config.toml
tokenizer = "char"
encoder_subsampling = 4
label_smoothing = 0.05
decoder_qk_norm = false
optimizer = "cautious_adamw"
beta1 = 0.9
Rows from block 3 of the audio encoder of a small encoder-decoder audio transcriber, named by matrix and row number. Rows with one number within an expert belong to one neuron, the router's apart. Each number is 128 + 32 x the weight over its row's rms, rounded and kept within 0 to 255. All counts start at 0. Numbers have three digits each. After the name is the row's rms in percent of the matrix's.
Before each expert's rows are labels from the 100 clips, of 14976, where the router gives the expert most weight on average: "responds to" is what is common among them. Only what is clearly more common there than usual is listed. The data: read English sentences (LibriTTS-R). In brackets: how many of the 100.
# router: slot weights (encoder.blocks.3.mlp.router.weight, 32x160), inputs 0-79
# up: expert up (encoder.blocks.3.mlp.up, 16x32x160), inputs 0-79
# down: expert down (encoder.blocks.3.mlp.down, 16x160x32, transposed), outputs 0-79

# expert 12
responds to: the word "had" (31)
router.24 092:107116146185136151131130100127124161147126158118043173163115167117136151135070034097116132099155149082148086122156126128089169104173136092134095080164125069149152116149127076051126100070140165134135107144118081203144131155124122137085147092
router.25 121:076158131088114121100134175105148172158110127120201157160085123175105140143120087114144109156128076106053105099125176130111087151091071107098062173174121102109112158143131169161053147164088137150077145071138143094130127116139161112148140130
up.0 092:119111132143188110143154162098197158175089123142117126204135096117110150115147119082164112108047122140121065082155138144117137170101112163143082149180074127136100166099095146129175117058111081158153118191133131106144095171122153131090154112
down.0 098:173132075143157118137184168156091138159084062140157213095131109139151180158130091094107156188121150134122142119129149137105125147170121101087107140145109117119134119102146179139078122183120050141143138160105128123144102142112133091180157137
up.1 087:121148077093077124180169069165096122139146132113127064131119116106187163111124184206102154141164099166081165154082118114095126111158170137174106128111159132107089086128161140182145165162145164129081117130139145145139182120112104116228153121
down.1 099:145079163147114140124143143100149196096192069165055112109153141136148154125144134150138125138134144115130116177164109093087181083116141162108099111149085071149134139143069111119094101165118136138172140180070101123126108148096120163098171117
up.2 078:127110242140103125154125163126138163099135130093169113205102086155092204089107147120113080151105130087151142177125131119089105092180157152150096120179106105125110120113106145107112138171164118115146147191159111123132081073203136097086136105
down.2 094:160156128118134095120105070116084120055106153167089170106184143120145120110139121116144115132091181139120134135121104172128089127127106118135140095110095152153088196037130113146130127054235142092137143114166064108086145091098083163133131111
up.3 097:095127118121106147118130157148156132112101128085149154165124112131119082107114087098161135077094061093136047061214142127175165129125113107162078124118097066147139126133113104120134112101093131137013095100128141068123147137136132137084129135
down.3 097:156113106140071144118143175185100171163092121139211130093113117126139084139141190203084118205131174135091166145131162136155100160138118096098157126138127165181151062144209125113114160170095129066122145155185218103152094131172139173117116126
up.4 135:082118174095100129095117173173153145125071079056171155163150110145140128158093130074128141143070167100112134063150125192116129120128136073149114096146128095125158134089113128097110190096110146132108102193159138117126142108164150192124113146
down.4 114:173162121153144137143144051186123139170114089175178151136146148093138062130130088156139129150153122132145140152108154080169134145153102097129134175164136148197073101105140146127112122134123162102154154107171118103197148157140142102157156107
up.5 090:137139127125102132108180098097102087169171163137128144139158142138078058121177067117191144096139091135127107082083137154087126171114118148128114171185097144113122172119188089165149141139155123146161114164135154105140110153138120099168138110
down.5 094:115116106200130144124110171132166198109135100160160138131089076118144171204139170097092169138087096102122116170143121162177146114107093174091078153162190154094108101184087164187109051134091103134080124101098194186127154127130148148191160099
up.6 111:185155157138144057158126109044128101164184104141102107138063106142099168137137133093137147105148088169118124109137148097084120137088176176147128100200102182100117156150125164215109151160112083147084136129142141101118125144099109092163149136
down.6 101:128145042189128144135157135129148146106137136163085171104127180127145135137088121120114087169114133129128158127123100117113173162109099154136097118136091141123193183138128148072071142127102094078148124081107107135097092126107156079145126164
up.7 090:136091146151119143139107151124160110093143036120181127090127094123152100118150147167113095149111096057120060202151136147157195155103122107129120100138129102146126109140145115125164100129137142105154102125129143124143118107197170200039112091
down.7 093:152155139112159155104140090132092154121116144109135148132133128146108186080133183170152087108103128120180180094115172112093082132140081141053123111146171110132115057085107089141172144096160138059132147095127155127098112111155153122107133168
up.8 089:181163118126133094154111129101105129141182234154158104148054083165115165112149105127109140064065093123109158104160157079137119143097098130144112144209097116114114170141116110132102174217120088128064132075155135108127135142077106082162088110
down.8 095:111146044142127138109187168102113109111136064204153133113130187104178107105146101175170138129115121113112078172143104088177088160078123153129156092055075193138142130160145120117125143148120146146090072100108140121152126110137118130090131121
up.9 114:097181092053133074144122110126115122145124085162137119074143122120136138087109181110135167149199115158096189151125107095077099125058149082095106093110133084113109121131136137129102175157101122156068196096151150120112195140135116147187156176
down.9 103:144124152147104151185140145146134111125136116172067143118120145137131096122160100124094069122184160115115068152108154065139145098129178177083130135154142152194130204101119096096119143130104133092155141121097050084143097136150155101145143154
up.10 107:173143160184120117145141136080160133131198134144094085118068081187119154122197095170127128132132067135175067160098140108082114163128094170136120116177045147147093187151144145174120071138142053146167157117116152108150090134131144085140114120
down.10 117:126110112138179173094106157086069131153102141140093121172145183144127166162132164087106101113078117139157142103121075169106167137129113154119150108153155153085198179106114111152123120134101081128098166150120128112084081144121154132115107142
up.11 111:134156068145136078115142132146069146148100134162109111054127136124126138131146166166128149166164207144099125106138124109100101143109091078097105131087182147137083106113149157119129173110139174161078131073123134161100165101081141120211146127
down.11 108:082056149102123118164153084068133088155135115133112156112145064103101063136151114131164063078148162100146104159109128109140149138146122129171159151175084132135174156080130194144131175152064093137191117129104117121139127176099123167125165165
up.12 106:119130149099148163142144170122138140142162151167097087168093107117156194133214135153122146160132148138145161127093091066090128145169124192132108132181103122112139158136123154183145137122128144146130112156156167115131142134080141050198138149
down.12 099:168151077181109119111137173093132112132136112218042151152117193132140136152111123114052112123175144140159119122158144168132156091138109172148116086101168103149134172129178135155084177124102060140163146144106108113154100239099115113152148096
up.13 092:200146091151131053118135136080140143135166085075157097107140121130083056167125137077148108121088055119126085097138131189097146124093187126106125086127104121146137155170144123199172169130126095133153160170087126175130169140178152184086141106
down.13 095:073102111157162178101137154135087195123143114142144124163132085111171145116116163113145118168066104155129109144161191103142147162164088135100071133140116128088150113111081124160104135153095091109149135086174161124189168070137128171119081145
up.14 081:101144084104116219101125100138051120144161179161144164140160113107153160117134152169090122148158153157144151173046082097157141101192089146105137147122134153112137102123187137129122028171148147147145135117159134101141138108142175077159112091
down.14 086:143117193161092128056140056103108115111098135104090079115139145140107152088168149178153086106162138104089113132153129164117101126093145164146120123108153137108128127124130109157165156096171115136114132192088139156070075088127105164079168164
up.15 090:120126136058160135107089106117160094119097052124158147095160130142131115116142109140135125162166112145150160118091135122070138092128148106129097134161064044139184124122123105112098129127079065121166167185126124111117116126176111128109114127
down.15 097:146115109083164143135126126127095138105109138133133096129132099103097149103098086139103115089150127142115119110125134147164136142155116108076111167171163114098104164108125048144118093113127108099133117101162041135080141133137122129106088106
up.16 104:123089091106082101160159103110125111137137082090146155105139157123080107130141121147146104107097052123143071100174148158151131135057174095135113128118098140152134143129180107147119145164103111159154156038092107114137142130180143162058138105
down.16 102:071167110137121184145178155128093177126112170132193144126103123120139171119121176112160125167117125065107128127158119084156107123117113059080087122175125144164159077148071101107146130136149181073106129113189203132124142075149178149099084139
up.17 098:050137066097080131146113158179125129110082071149167110091155168144161148090114194140140156210139154098122160161141116103156146143143134114091090143108119095139116105130152132061164145091143184097093109149156158103138151107147125176113171141
down.17 099:104135147116132137150128117186134129183158131144139145098105100116146137124168134148152123045178095156112077122144170131098094135108116066145128154126182137159081058123159106109147172117099143105130170174125099117141133143169158144140123186

# expert 5
responds to: voice: female (83)
router.10 084:085117106098168171109045095144153079127090125090137126120163144089151107101196100166146109129153135129136119155095085149134138095172163167103166129081146095087130116092117100137169107066170118099064083097140134062070096135146089137165111109
router.11 099:137135172171124125135130131128133060098133073183128131127105168102176084121139152165106094149121145111140166113157128136143187141168129119158135096147117176142153142129118088171118127159177131074118080173163084108118167165132100081186095111
up.0 128:095147154129158139109143144130120113155118153046151119063194165144140069098179149110148165144084155164135160107157099115190179146163145137136110116073056160136215147103133105174133106095117141125103112162203119131120137146127158146162085136
down.0 110:061173098131095171117153098117128164190148110138143171192117150163117121141097156151131193184122162124126160155156087164156150164150141163141143166160160147185126094151140129155117052129143140133140129113160098152114125127095162163103178128
up.1 080:102131122127102129175160135178128175141142099123066152092130153192113206154139086153107167202080100125157071143113109213121168117109131098100143113118138147156150112126225178120115139055063067152132128114169127122120146087156177186101127190
down.1 086:138107134148166102090149105138109158151138104143186117147075117068106116079132127114168173080100116125159149087142095096106112165140090140120090174150163104152107182155081139099149103164198193133196139137071175160140096135108077109155107134
up.2 137:161069139130117074128117143037141092134110127193113067137097170083140073148111138155082092096119146107133143173148150163136102111158095099135174121126136135131130107119097104029081138150163109116114204146086092163142094139121161150091122110
down.2 117:093129164091154142131103129109163087144092101140122145116127099202149156165138150166205093153116112106140115117158173101046114128114099122084123131148121110120181116106078084130104138135124135142146106064127070104169149102142136176153198074
up.3 094:162115161125097101110102122131104101078139126166166170103167128137152063161128087103171149092152118072148170074109159103150096136140104116103119196165108124154135179161108090171120199166162134100119133154137130079136148125113102107176141085
down.3 102:169147199117100157122074153071153130073116160085089142079066085120191110129088157115129090186098139075129099135100144191161132081128156134120070111104160133152120161093170116092112121099104152115141115117186151167088153054114082124160130126
up.4 073:138138071073156085153110202164145102131125099101138196059098096139077126113111103108137108179127115113101076161199166159140037120098037124137141100160116144122111110152128145169157139201107125161121149037093168099106147109131105135176129184
down.4 092:168139144121156111132136124101119105116113236136147136091145120120120169054100072103110147094131105117121153103113176133112148150134137087084138146175102121101140159110109136129173146164116107100151105064154170139111171110162094128102141160
up.5 069:186140115064136144124171138154141129149162107138125156182055164201123153113098142145169095106085123079083123104100139100131122136101152124118117136141144142168065108132099116156092135154143123152126156087109170137218165086103117133106125065
down.5 108:107090158192146099100116116127139102102098112104083151099117110099098177074164121054153147075121087115194129132114148117183110108140112099088128100112093110103141151127104145077152130146078066112105109104136136148056165094193071146164091154
up.6 093:141120080106141110153104132124081124117130124058121060072082180146123140107133116147135148164106139149150193119120094146153116145109134118115162164144181186115022112112134117174116093119147137150126101109138114136108083129121105104153083170
down.6 082:053123187107104090143124152141099087160162179106148160109126118131097115123107162077068187154139103130130119137106111168199160153137145176096162112175091114181193089143124134115144113163132139127081115122134172136128186109104142095089117107
up.7 097:119112128149103155105153130173161104105122078152098140141178165159140095138115136080101090090130144096169148102171155099121137133186103088146140115178120134166090135105145081158136125080153144093122093158126134098112162159135120138088113102
down.7 095:181142106139100083128004128133156131157132097154163182112041125147162140131180131142128107134089115134107140138100110152182076142093110125133182069102140135100121137124105150103103135124127130190131147114102061100167129062128108122137125075
up.8 084:172089108107114128166115111034127087115085108144129052124109156068110097101121131140129096109128098135140155133133169156134092123115057114106082165162117151095113120131101115139083150108118186134095111139060092138106103145097095088087128144
down.8 095:130076160068157138138125138073160118114113141131077126148092119111150119162164128131107081129119090143134154153123101177140067049122121153138162105136106053094141135140107123116139170173077079131118116101166127076154150091166146139221133106
up.9 124:101096160097099140107090165075142068152082123200141126125124139042142072142131134171074115114146139137134135183137148181115117112136143080137139147144121089159161083123064127091122138202163134137134175108127065144135133140134131078119128081
down.9 110:146116103120140186124097101116159129110159129129121139122152143129124054076131170190152085191132185114180144101178130082154086102099116160149134140126125132152142059111123077139121198128154139141102121175137118114138100082131167169156178123
up.10 109:123159110136119119105155115131145073137097118170182183083108149110125160147109111126094092162104126084173140120176145085136124123075093131144159085173124175160185137161148131182120192157144169120136099125185137126155192133145119113113130138
down.10 109:149094174122097111140160150177147112159101084140154144178113161186136083156087154203119117130106200056123178153091161146177141171175175147163096106118120112135090143125153159160119125112161139157142196151131149155114126135114153141165142097
up.11 122:134152166160103116115163159152110179123127119187130113117096164126184127155133114147088100112099159106196199090189140105164177151140115126192155089186155133133102120161138104182107164099159148056147063168176123135148174137134103088102133106
down.11 117:179114136173075087173106163148119137179163100117164181161117144131151110138066194142170112122144160087160139134139169128169074152132154120192119114135116151140149146137122104107116194151132206139161150144158143158170111135144165130150107081
up.12 090:095166082122163191113140189155110176140139129041112124102130143133094103073157107127131143154133176152134151146101106141088175116161161120124184141115172156126108136106152155195119073054155153131093091164158131141092100155174083084079141080
down.12 100:040141138103118184145146076127084141142166100104137134131118179169115155131135143112089179121178158131121136103144060072200178107115133167138110142145110129145195110168137149129168100128117167113120110124074143142155132099106128145110190142
up.13 086:167097157109103110106127100110172095085151081130080155170133118100120121139081152138144107087149150094113140189127180124129093108114118118139148181187093153170130118115121071110115140081133130120150184126132098108145118133130097155099132102
down.13 097:154150077133133107116075130118183137140095087165131144100116115142087154121151110086127052142108096121175116098116163126143051152180118155112077096092122167037074058113090158141106128069168099133121124088182101093163097116149117104150138103
up.14 068:100147091127126144139093108149180180129151125122055209134098127120184142126110124054164174097181111141196077142133129140059120078135139111101108130121153105124150196088146130097147093093161095135151150121130119086092136102151128164087134172
down.14 088:193152155123154115059153103127101122171084113126153078089158117133090156105168130104067074067126109076113088123144111167124110110119140135118174158107121137107182121121111152099128112148070145129158094115141121060137124089199077097171200150
up.15 080:145106140114102098136103149101089106165159147084148142094135108144169139096129135171141166156139144127119072126074153120122071134105145121147132130092104128133196120063108104133134188212147118110119139115121146109111085100105153126196112190
down.15 084:053169115105166163135151103190099131127077214095116100116104120100198136104112146160147160134126196152087154140091086127119165111151139184117121145208117120150175171135180092137127056096117138141140108108150159100132135137119132145170114120
up.16 097:105172132145165149180149116145107105149136136110103115144072138066138175098127165068098110157115174154076150158140095117147125097111144120111108104099133155127125090123143168158132078163158117125044069117163167130114087140106139173199106169
down.16 098:017163122128159211149150106126107105141167161120163164179169149163101097157132112153109152168159150130113129119139109093163230169113190164177172159173127101201133110161172110141139091165150104114125143151100146160097121120077157141092146128
up.17 134:092164058089148163132110126139159095146160131101125132118148151100133164107145141174208152155160126143067144167096111096180112135177139153131109145076134164112126103107124163192093133142175151151090131098171156100120084137118096107164149199
down.17 121:059155134144114196147180142127073123219115160093147151166126098193133114118137121152120184152135114157129109142148076095134179137134162165119112084138124095130173106170176172110150085138142124118150102186103103160082118118073150176095138121

# expert 0
responds to: the word "for" (28)
router.0 088:166153105081109119101150103151115147076110201088130125152122155178126145147077080177064096126114120162164156094081118145130148114114163100170123122126159133126102167126118098112137144104200120070129113123107092124115124124154165072056152029
router.1 102:143156118155133135084110186111098145072084144141099107114101104159132133186115119121086102127112159084168076089139111177204169127086108069097102096092179132086080161103077154095041132103132147151136131151119107137117088098115081178098105205
up.0 109:127089093104176092210172165099079160109084071069156090158109089145077080155099121076152170099117108139180119112098116136108105162084166150136149107128134166129127124139122096177110151101095140162124182130079135136153137153171170153158112103
down.0 099:129160139160125209065139110129126114148193168150130085123170127091163124117157119136127064131114160174181091133140186102099103132163132185124130153214076172186099125136097143123127123079154112117107145164103055112195116117098082101075124151
up.1 104:134184100150143097126098127152176146168124104163078123096103147139152169116135139139138099200093179149129083136163139107142115143132041118143078121107120126144162127133164148052059151105174160145098097114138091146145149104118124114034173131
down.1 102:119062195131059109138126124155101092101126107122101112122115125194118106176103160093114059096135183135112151119085138107162142141121156067159165101062102130120138150149152136156122117149140116174166108135097115138096076165161160160205109073
up.2 116:213153069132096083178132106147126130142170097139071133118104146098107210147092126123076122147140150088048107188193128126155102128121141067149102114100140124128161109118154145135045159198226159111099156101109092144158162079122070145099147141
down.2 111:111141219108128139158115134110097070089122154168155139154111132124107136108121148132122090115144076163152145121120139115122138137151153082122140145133055114103179176158105172120104104166059136177154080126118142179118040096179164114186107063
up.3 130:114106144149114159194118148127121142151076107159174133139137114112107066147166125117192125125136086117198093097099127146136170126101153132107154122091105134105129131184119113125147109099103107159200174195126154130135133156176172148152121060
down.3 111:106130131161127125084132105104172128155148130136072061113155115105151115168129072114147147136113180127085150175151206102156133170144154212180097114147199177144045156098075158145150105111109096128105128125164144153119130086139097117064119139
up.4 079:141089135154089131158129109108164116175164094128176075112187183125133145118127126116094143144125083160145098176175175125076117095120211127105124093149154164150205084151170135085132109139213128143128152153114177107129191154147132127151131137
down.4 091:161159114081154143081127147118104120121079175068133174077119094112067085119143120156151185128161166111185092151110097102088092109155107141105096148139081103161069176111156138153123138141125147125165140138153139132099114073085189148112114107
up.5 097:090108141145044209099154132113092096141151189123153062190198142095155133109146154141087166144143094160075162210125111116125140166167122094103136183136162139128154109157152150173140077107165115146160132126131126143132130146169126137190181111
down.5 094:135192066081164105158118091066149178133108138161112140112164146167125108187066110105131152166140123091125137096155156159116150115102163156115125161139143143097171180180107168161140180151139120116154139151121147066110102097138162158041127096
up.6 106:160139105136088105163106100129126157121140127180107168113088095085158160110093166131096126172141162104066103182161110138151061126115159108150160201108172154119096091128127146101093115131174126066122106116191096084163169096131068109129175113
down.6 102:061146175147124163169103172085128076120126121169153139173093156185128148117153126079103115098142086149120171089159133167110219130179142082183154155093148090133163115160051145172141115149089130159119108100079114192140080126125117184166151121
up.7 068:117115074049106162092133063058193079150093128126137088094158128079086136064156111100169129112129114110149159156062144084116071154147118153150130154143117137067088077043107138143142150170086115133088139121127182091086120103121157113131168120
down.7 090:162140089115171123048117145092086104113062144102084125074204114137107150067129121157146129140157166141118120066106093096116114107141116089127121129102087087136132127131105095222170118109168113090117121149146145098108143116106109153124078127
up.8 112:095147100142143121086124168142137119157095119085208152152072187130106146138144133167132069190103117136168137091145179142109176119139161070130126067128106151211111170169141112111123142106185116159174091133122144143143109177179205134088164107
down.8 103:116133104124109115173171118141112165134139150182135096125208137154121110163150152104077092063106135121053143156064172074158097181135087189162119164134135106083113176103191130105165106133103113104104159168157141110142140133115119100098126149
up.9 091:087114135112129183136105137131150124152120122069217148207159144133073085098177159091188136164083107137201161120093174117117132132139150196132136126166099170138199158133158152192135091099081078127130141132103118149103128140163177123129086153
down.9 097:206223115056174110140112074103161166145134135091100128142192105157138124119145153121111159137125133122131105146123162107110141149037082146092190159180144091142087143125142127115137143113132113056172140147155080043156129155062103139126181159
up.10 064:076133103097159148077118150127176065190127067116147105073142155062119140102150072103114158185118154116108138124149157063132133090184144133110126079122113067092134132042107108122124135144156095138101093111123148098089088169098070077168122161
down.10 089:116104093096166120156092130073146171169102153090118132143131098092114128099109161122115140117128100123172183100095095123091083099075159103059143097156084124120143072114136093207119143110132131064132183115124166098112114154167123153100108084
up.11 080:101108090112114174188141100153132133088136086098111100191149100123116123099117126141081174121172073174107150105056122149111119138128137163190170174073118142116133127100137143151097126112089110095188152118060101131145141146124114174172109133
down.11 086:157175143079130184136117148147190092173151161125187135139160076114102179119113101139179114146179133174124147143145181106199118117069174093071156117131108088197113132127140112141119170154158111097134160166215096134164122140075161109079123120
up.12 103:122110145154119193113131131111134155151096162058230200179131106136086144097104105133123087126132116131187086048070112170125181116157164152139118104093108156162149132137124116165147163134155096179152112134125139126127160175152175149168105113
down.12 099:122105130159137135124149083140121138147148153172111119158175091085101135083151143158146141092141172146077105158098145073135133144104145137173096167118111144096130133088141075061148128111156112072105186155193088102155076175074143064057129145
up.13 081:106148084125132111138112130154082146183172150075140105097124144122110073109197122112142149105098116152120093120105162113130085123046142113158112080151146154114182156111131149115111107136111133153134127109060140112138131159084116133173119159
down.13 083:156142178094148192109138135141162089160090106137185136124184148148144134134157167138105149147119147153119147113074144126093144132095112063120188127153123181108104113106115132129100108175108206096144110108103082070153135083115094151129202140
up.14 150:071114137149136215145147139145144137154088153083168182114165091142118107141178147115182175136128118151198073073118119168147203173142170155127128128098118148127131137153119144171173092099119084158138144150132174127142123157125153168144121161
down.14 133:163187100162083122133175105098210169122128112151088092124131151066141150115115098135149156126119147126139151169188206093123112113099103155118126083171141142137072161130141098103116126111125102055157124132192091091153099129098180089091129140
up.15 066:120092110104137170154139149193109084090112148119185143194104062117165150080165113070114097154127124122084110116101162115115101148134184179129159156082075054117136114152140095166158122185085101113174128145105149084131169124115099101088110127
down.15 093:144123078107126167088124129158124092102093129088144174086162115154110180049157155172157165101077134193054117098159104134125159106160157139142134164163072155161142138082090097091165107088099062078160170078143092116129113131133109143116114187
up.16 118:114152130113056148099155134117124114139177154060168131123080096168124110099135141157115056145113164176149090116115148159143103139151071095159111138094054148131116156129161141113144127106138156147125125132032092158148093158131140141064171110
down.16 116:138105145187148115166133121182173121161179094110133148125160140118148146138153127134161096092104131122136131134107128111170070100127105092143151154113149132107100164131145083044159123174139156185160155220099079115155082097137139132119142132
up.17 081:141067084080119153121115102128144087105124152175101131094160123093133165086113092165149132093189076109153109173081084151099166057135132148026164109159117098105127053124094070175121154128139101109122179112102173080070163101180116113149141106
down.17 079:171081113125143117088132191079150113142130104126141140121161108146112143091147141164136146137105166171100113070137092116131119152133146120138175187098128118106088096089147127143099154202131110038093192143079114075115202127171142123113123193

# expert 13
responds to: voice: male (84)
router.26 100:144095168144108145159129127202081105158151159144135150077114092114116100145142151160156146105145162182080064178115154129140114145116149152137128128109096112119162099110118090115077088171102153173119157115073194053189152146137121133140116109
router.27 100:124144132170113129152126124166126110140153153158083177172109194149111177161149154126047140113169092103157049186146147088100128095140154110111149162115111156156120141169171115091148126149133106099152149111099148141142182184106091110137173143
up.0 079:116119150174077129154134145163165184137075082180189169105096182118132177109175149083145132198071119098125118054110101119141158148109131123132118114094090095214155156101130185130172117100087116104125065129115119150119124125124162154055095152
down.0 078:105108116085114127158110073147133149149133136157112151138180086147079133105079155136092142106143176134135138082120127177142139091217139111104124120141163096085114080109064075090161150192162157098100148180122152123105123127178078115125178070
up.1 092:096133029101088134101122121135124148121125076091154108125132143117109165147124131125115184218079136091105161138148146162135083109079124105158132080070205126170126139141150156207131177109174124142126122116141170109165149115119153144105110196
down.1 088:153099153129112129098118165233110092154090122121158145117141129174128119162108080097177099125110123150111072131116078118130095058180140084068116198084148054106072134079134090132166086114124170121096092137125160092099116095115152143134198114
up.2 053:139096132097108172112051127110115115089086121080105053142176166141139101089073104102171106060086104102086191159111075080147078097090112115112099142186135057098140103111081075133149123127169109113071088098154133131118133110134092070121103118
down.2 089:089163127168124082094101130127161174090138135136080131174196157095156137121084065110127111105109159139130124134168127144105143136118174173123086106175110104108067100173134177154135089113213163159083137079109134137148102097135076184110157094
up.3 112:141133133146171104147073125112092077145169174144070116121076107154132122151098133201171061057167133177075118175147155121126099119109136157086168117128106071075094104103092107043074082139118142153160189090081133096120139129141120114132139143
down.3 108:101131157144156164126151160094173097124117129158145086101118097083134109209182108160095161153108116104104093108106151079131192173091100153123134130100121130109140174174116212133077155109156069160180131128113110113120073173161151109129098130
up.4 104:142096141117151127103082128123061159140178189153074125105148082153154089128118166180149063016150179136091124178124129119146121104131121148113094116122124104088165076141080073051097098139154121137153161109125126158151097139195129141099140119
down.4 100:110094132131138124138142128087086115077119128140131191083140129085079167131192102136109126137097097147078085146157158057147182233075096148153097094121105114141153175188159166161105110089087084175166123124151128059124131124095145107100089152
up.5 108:166106131101123072201118142106052118114169128211056121123080156188100096165105146156135108077166132147077086158164158059146130132116152125150175147127080093152158124105106142113090158214136168134127145125091138098144162144094088132144125110
down.5 110:133127145157100131094130120105194078117116070140136141147173104136140127134129132147105091123057114123128134154139113116072130176067117195199169133063124133112112147126150150151155092069124085111209128158138158154141093110161165101095127156
up.6 065:135125165156088105136182056142182091153119121149101108071108146089107114062095154098138151114092071128154106121130160132092167107140107143087237181142135111110176140101161091157124115097091118150111161138140134116146074150108100140091120122
down.6 073:155135102129143070182143140075112130080133143142119143175089136082083070132179133158093072143136168116114170150103084141174160123133097145154056084123158123117145066142100152080094167170127150155122129097085130183192128077116131125166165137
up.7 132:147125150132131094164116117124068060135180186170070150100093131134101089134139138191178087068156133155096093154152137113138103129105158107109207129129129106112098151122083103035087115170122157149158170078098126095148176141126110148129106130
down.7 113:087088141161147151110121134104158124122148070143088136120103121114112103184207106159113096105105100087114136187153142091140129139094105197152088119132110124071188193189198157136118177083113059108183173145118123126152088110142184117118128131
up.8 081:126151129127109081152162122185127143148120080142101149161110122134136140088134101069127200181186104101088142135090110098085100095148075082110118152117189132107134110065178145180142155165133146117114107172156159170126141094114092141086138126
down.8 084:129101142104074093118114135140154144148073153121148114242138127119121170087079136081093131133100109155152170152166128114100189116155117162119171140144152170134096124100120090112162103171176123075128080151140141104151088135123137083136105166
up.9 079:122159153102123110121170166147190116095127114131160093138102101083184184105114169141121159207111102077140101211152135138089154109169143131112064125165142129127079084128129179098149148148156129117132077130128156144131094137115156079104160110
down.9 093:168117146152109116128121128134116154128116125096110112128157162166108131080112139103125073136201158187185090057122092147148122123100167126163131071167107104130139114090066109155126117109082105179174141098126075123187151130130113134170118110
up.10 089:086132147121097155125154156151187056135115087193122146124107126131118105072150093097131179096133104128098086151071116044149113133212122120054127121099079138111153097131161143133155065128106163121100118157145147132135111136097123120114137123
down.10 092:210081089117152102145130088079097202071150152111114117120137212122167120099150187154095131099153159151152188126141138158145113119105152140102179084168170144094154080090115087095138073166068117102135097099154146111138055142137157148135129120
up.11 105:105160122160097154145118164155099109132095146125173131122137158041178103150126146109124154210208150140113150151192108141141166109181117120107045143092175132099138044125148169114099121115183159120151111108131113146146139119130158103147158161
down.11 106:180100207073146149108108127143106082177112116060165139138105098150085120132141130137137180125076156126124100123096140104146116094141133073124140148168146145150083112073172127130148112164090111094115106162140137104125058171144176170123149129
up.12 090:103176105129151193088157120160139119103096170070188148107165129074187096102186142103108154178118139113133190141115097064141114144173105131139065131086116158158144099123149168134091092100158093157113142097149111132147140140160178117128118168
down.12 102:149116133079147136139109147106080179166114066114131170093146097163092133056111158093129128042117135127169119138100180169090100059116098047055154113185093157101150111119111136143144123120113167131120092158192154088089119155102110135171085169
up.13 105:081123076134114182094171115156168124145116159130198123118170126130175151085145148094130174193146145114119145118074116081162143137176094141173094152106103155144124146138176134173120078085118112139109085139209140128120061133119166114086141131
down.13 105:163095132159138161119109150143059118177089116098144155131128129134095163086131191156142130104134119140142143076130148188149082059154075083106154122129123094164142065080152127126142142144124172140087022126121140101136149193067136139121138139
up.14 109:116151155098104079160132201145136141114124067125235140171161138151136160114104128135152108213127148150103161109146153155098103136131139078110119137117163108153121119127141144128140133125187169109146119106139136139146188105133138186036162183
down.14 104:099103151089118094129150110162190109135101158107117157151128139118073112149124122130123138164059113114128134106167115078131133155167074124122098178115173126113142144133135077061113165105125123064102098155122142099111100139163116095093147084
up.15 103:120105152080185120125102080116103094151131163131101143095132136141075083125138133139161071036114113115132096132131141094114092131110120146100133128137105073115127149110089087075169080169115132131137163119097129087146088143114140141059091126
down.15 104:086112098178109133187175121098112135053135163132060179110068164079099088143125137138084129119158105128083104130154148056175109156133086153124096086100160134131161174161105148134070133101164113136228146070170088124137096142144086143125085106
up.16 091:130115108118055118186149085163139122127045064103148162086120165105115139149128086126144160217072082140217064085176149164154127137039134090125144138123208159135122130138156154149087162133106147146170194100141167107121180109117141153134124155
down.16 097:108117148161149105144169164138163105121194151124150107195092115137106098146121115158175141116126155135096162128106083095119078111202125149138112144131126167091130141133105086105139163151133158084152056154126107113139079119148146108102196107
up.17 108:109131065128110155109155146114122120138121138120087131187117116133153110123126102113096190200168132105092090151166163113166112136106137138161154157146207152124158106113158153186115115112152139153098088097129158158110122117117072146249142123
down.17 109:171143145169104120141160149177129110144117110101138133060128140223157156118133159152190115071124169159146158169052120161073149051124117121116153161105085135155131086113163108157180123158078168138138127137175085121128129117100207125065161191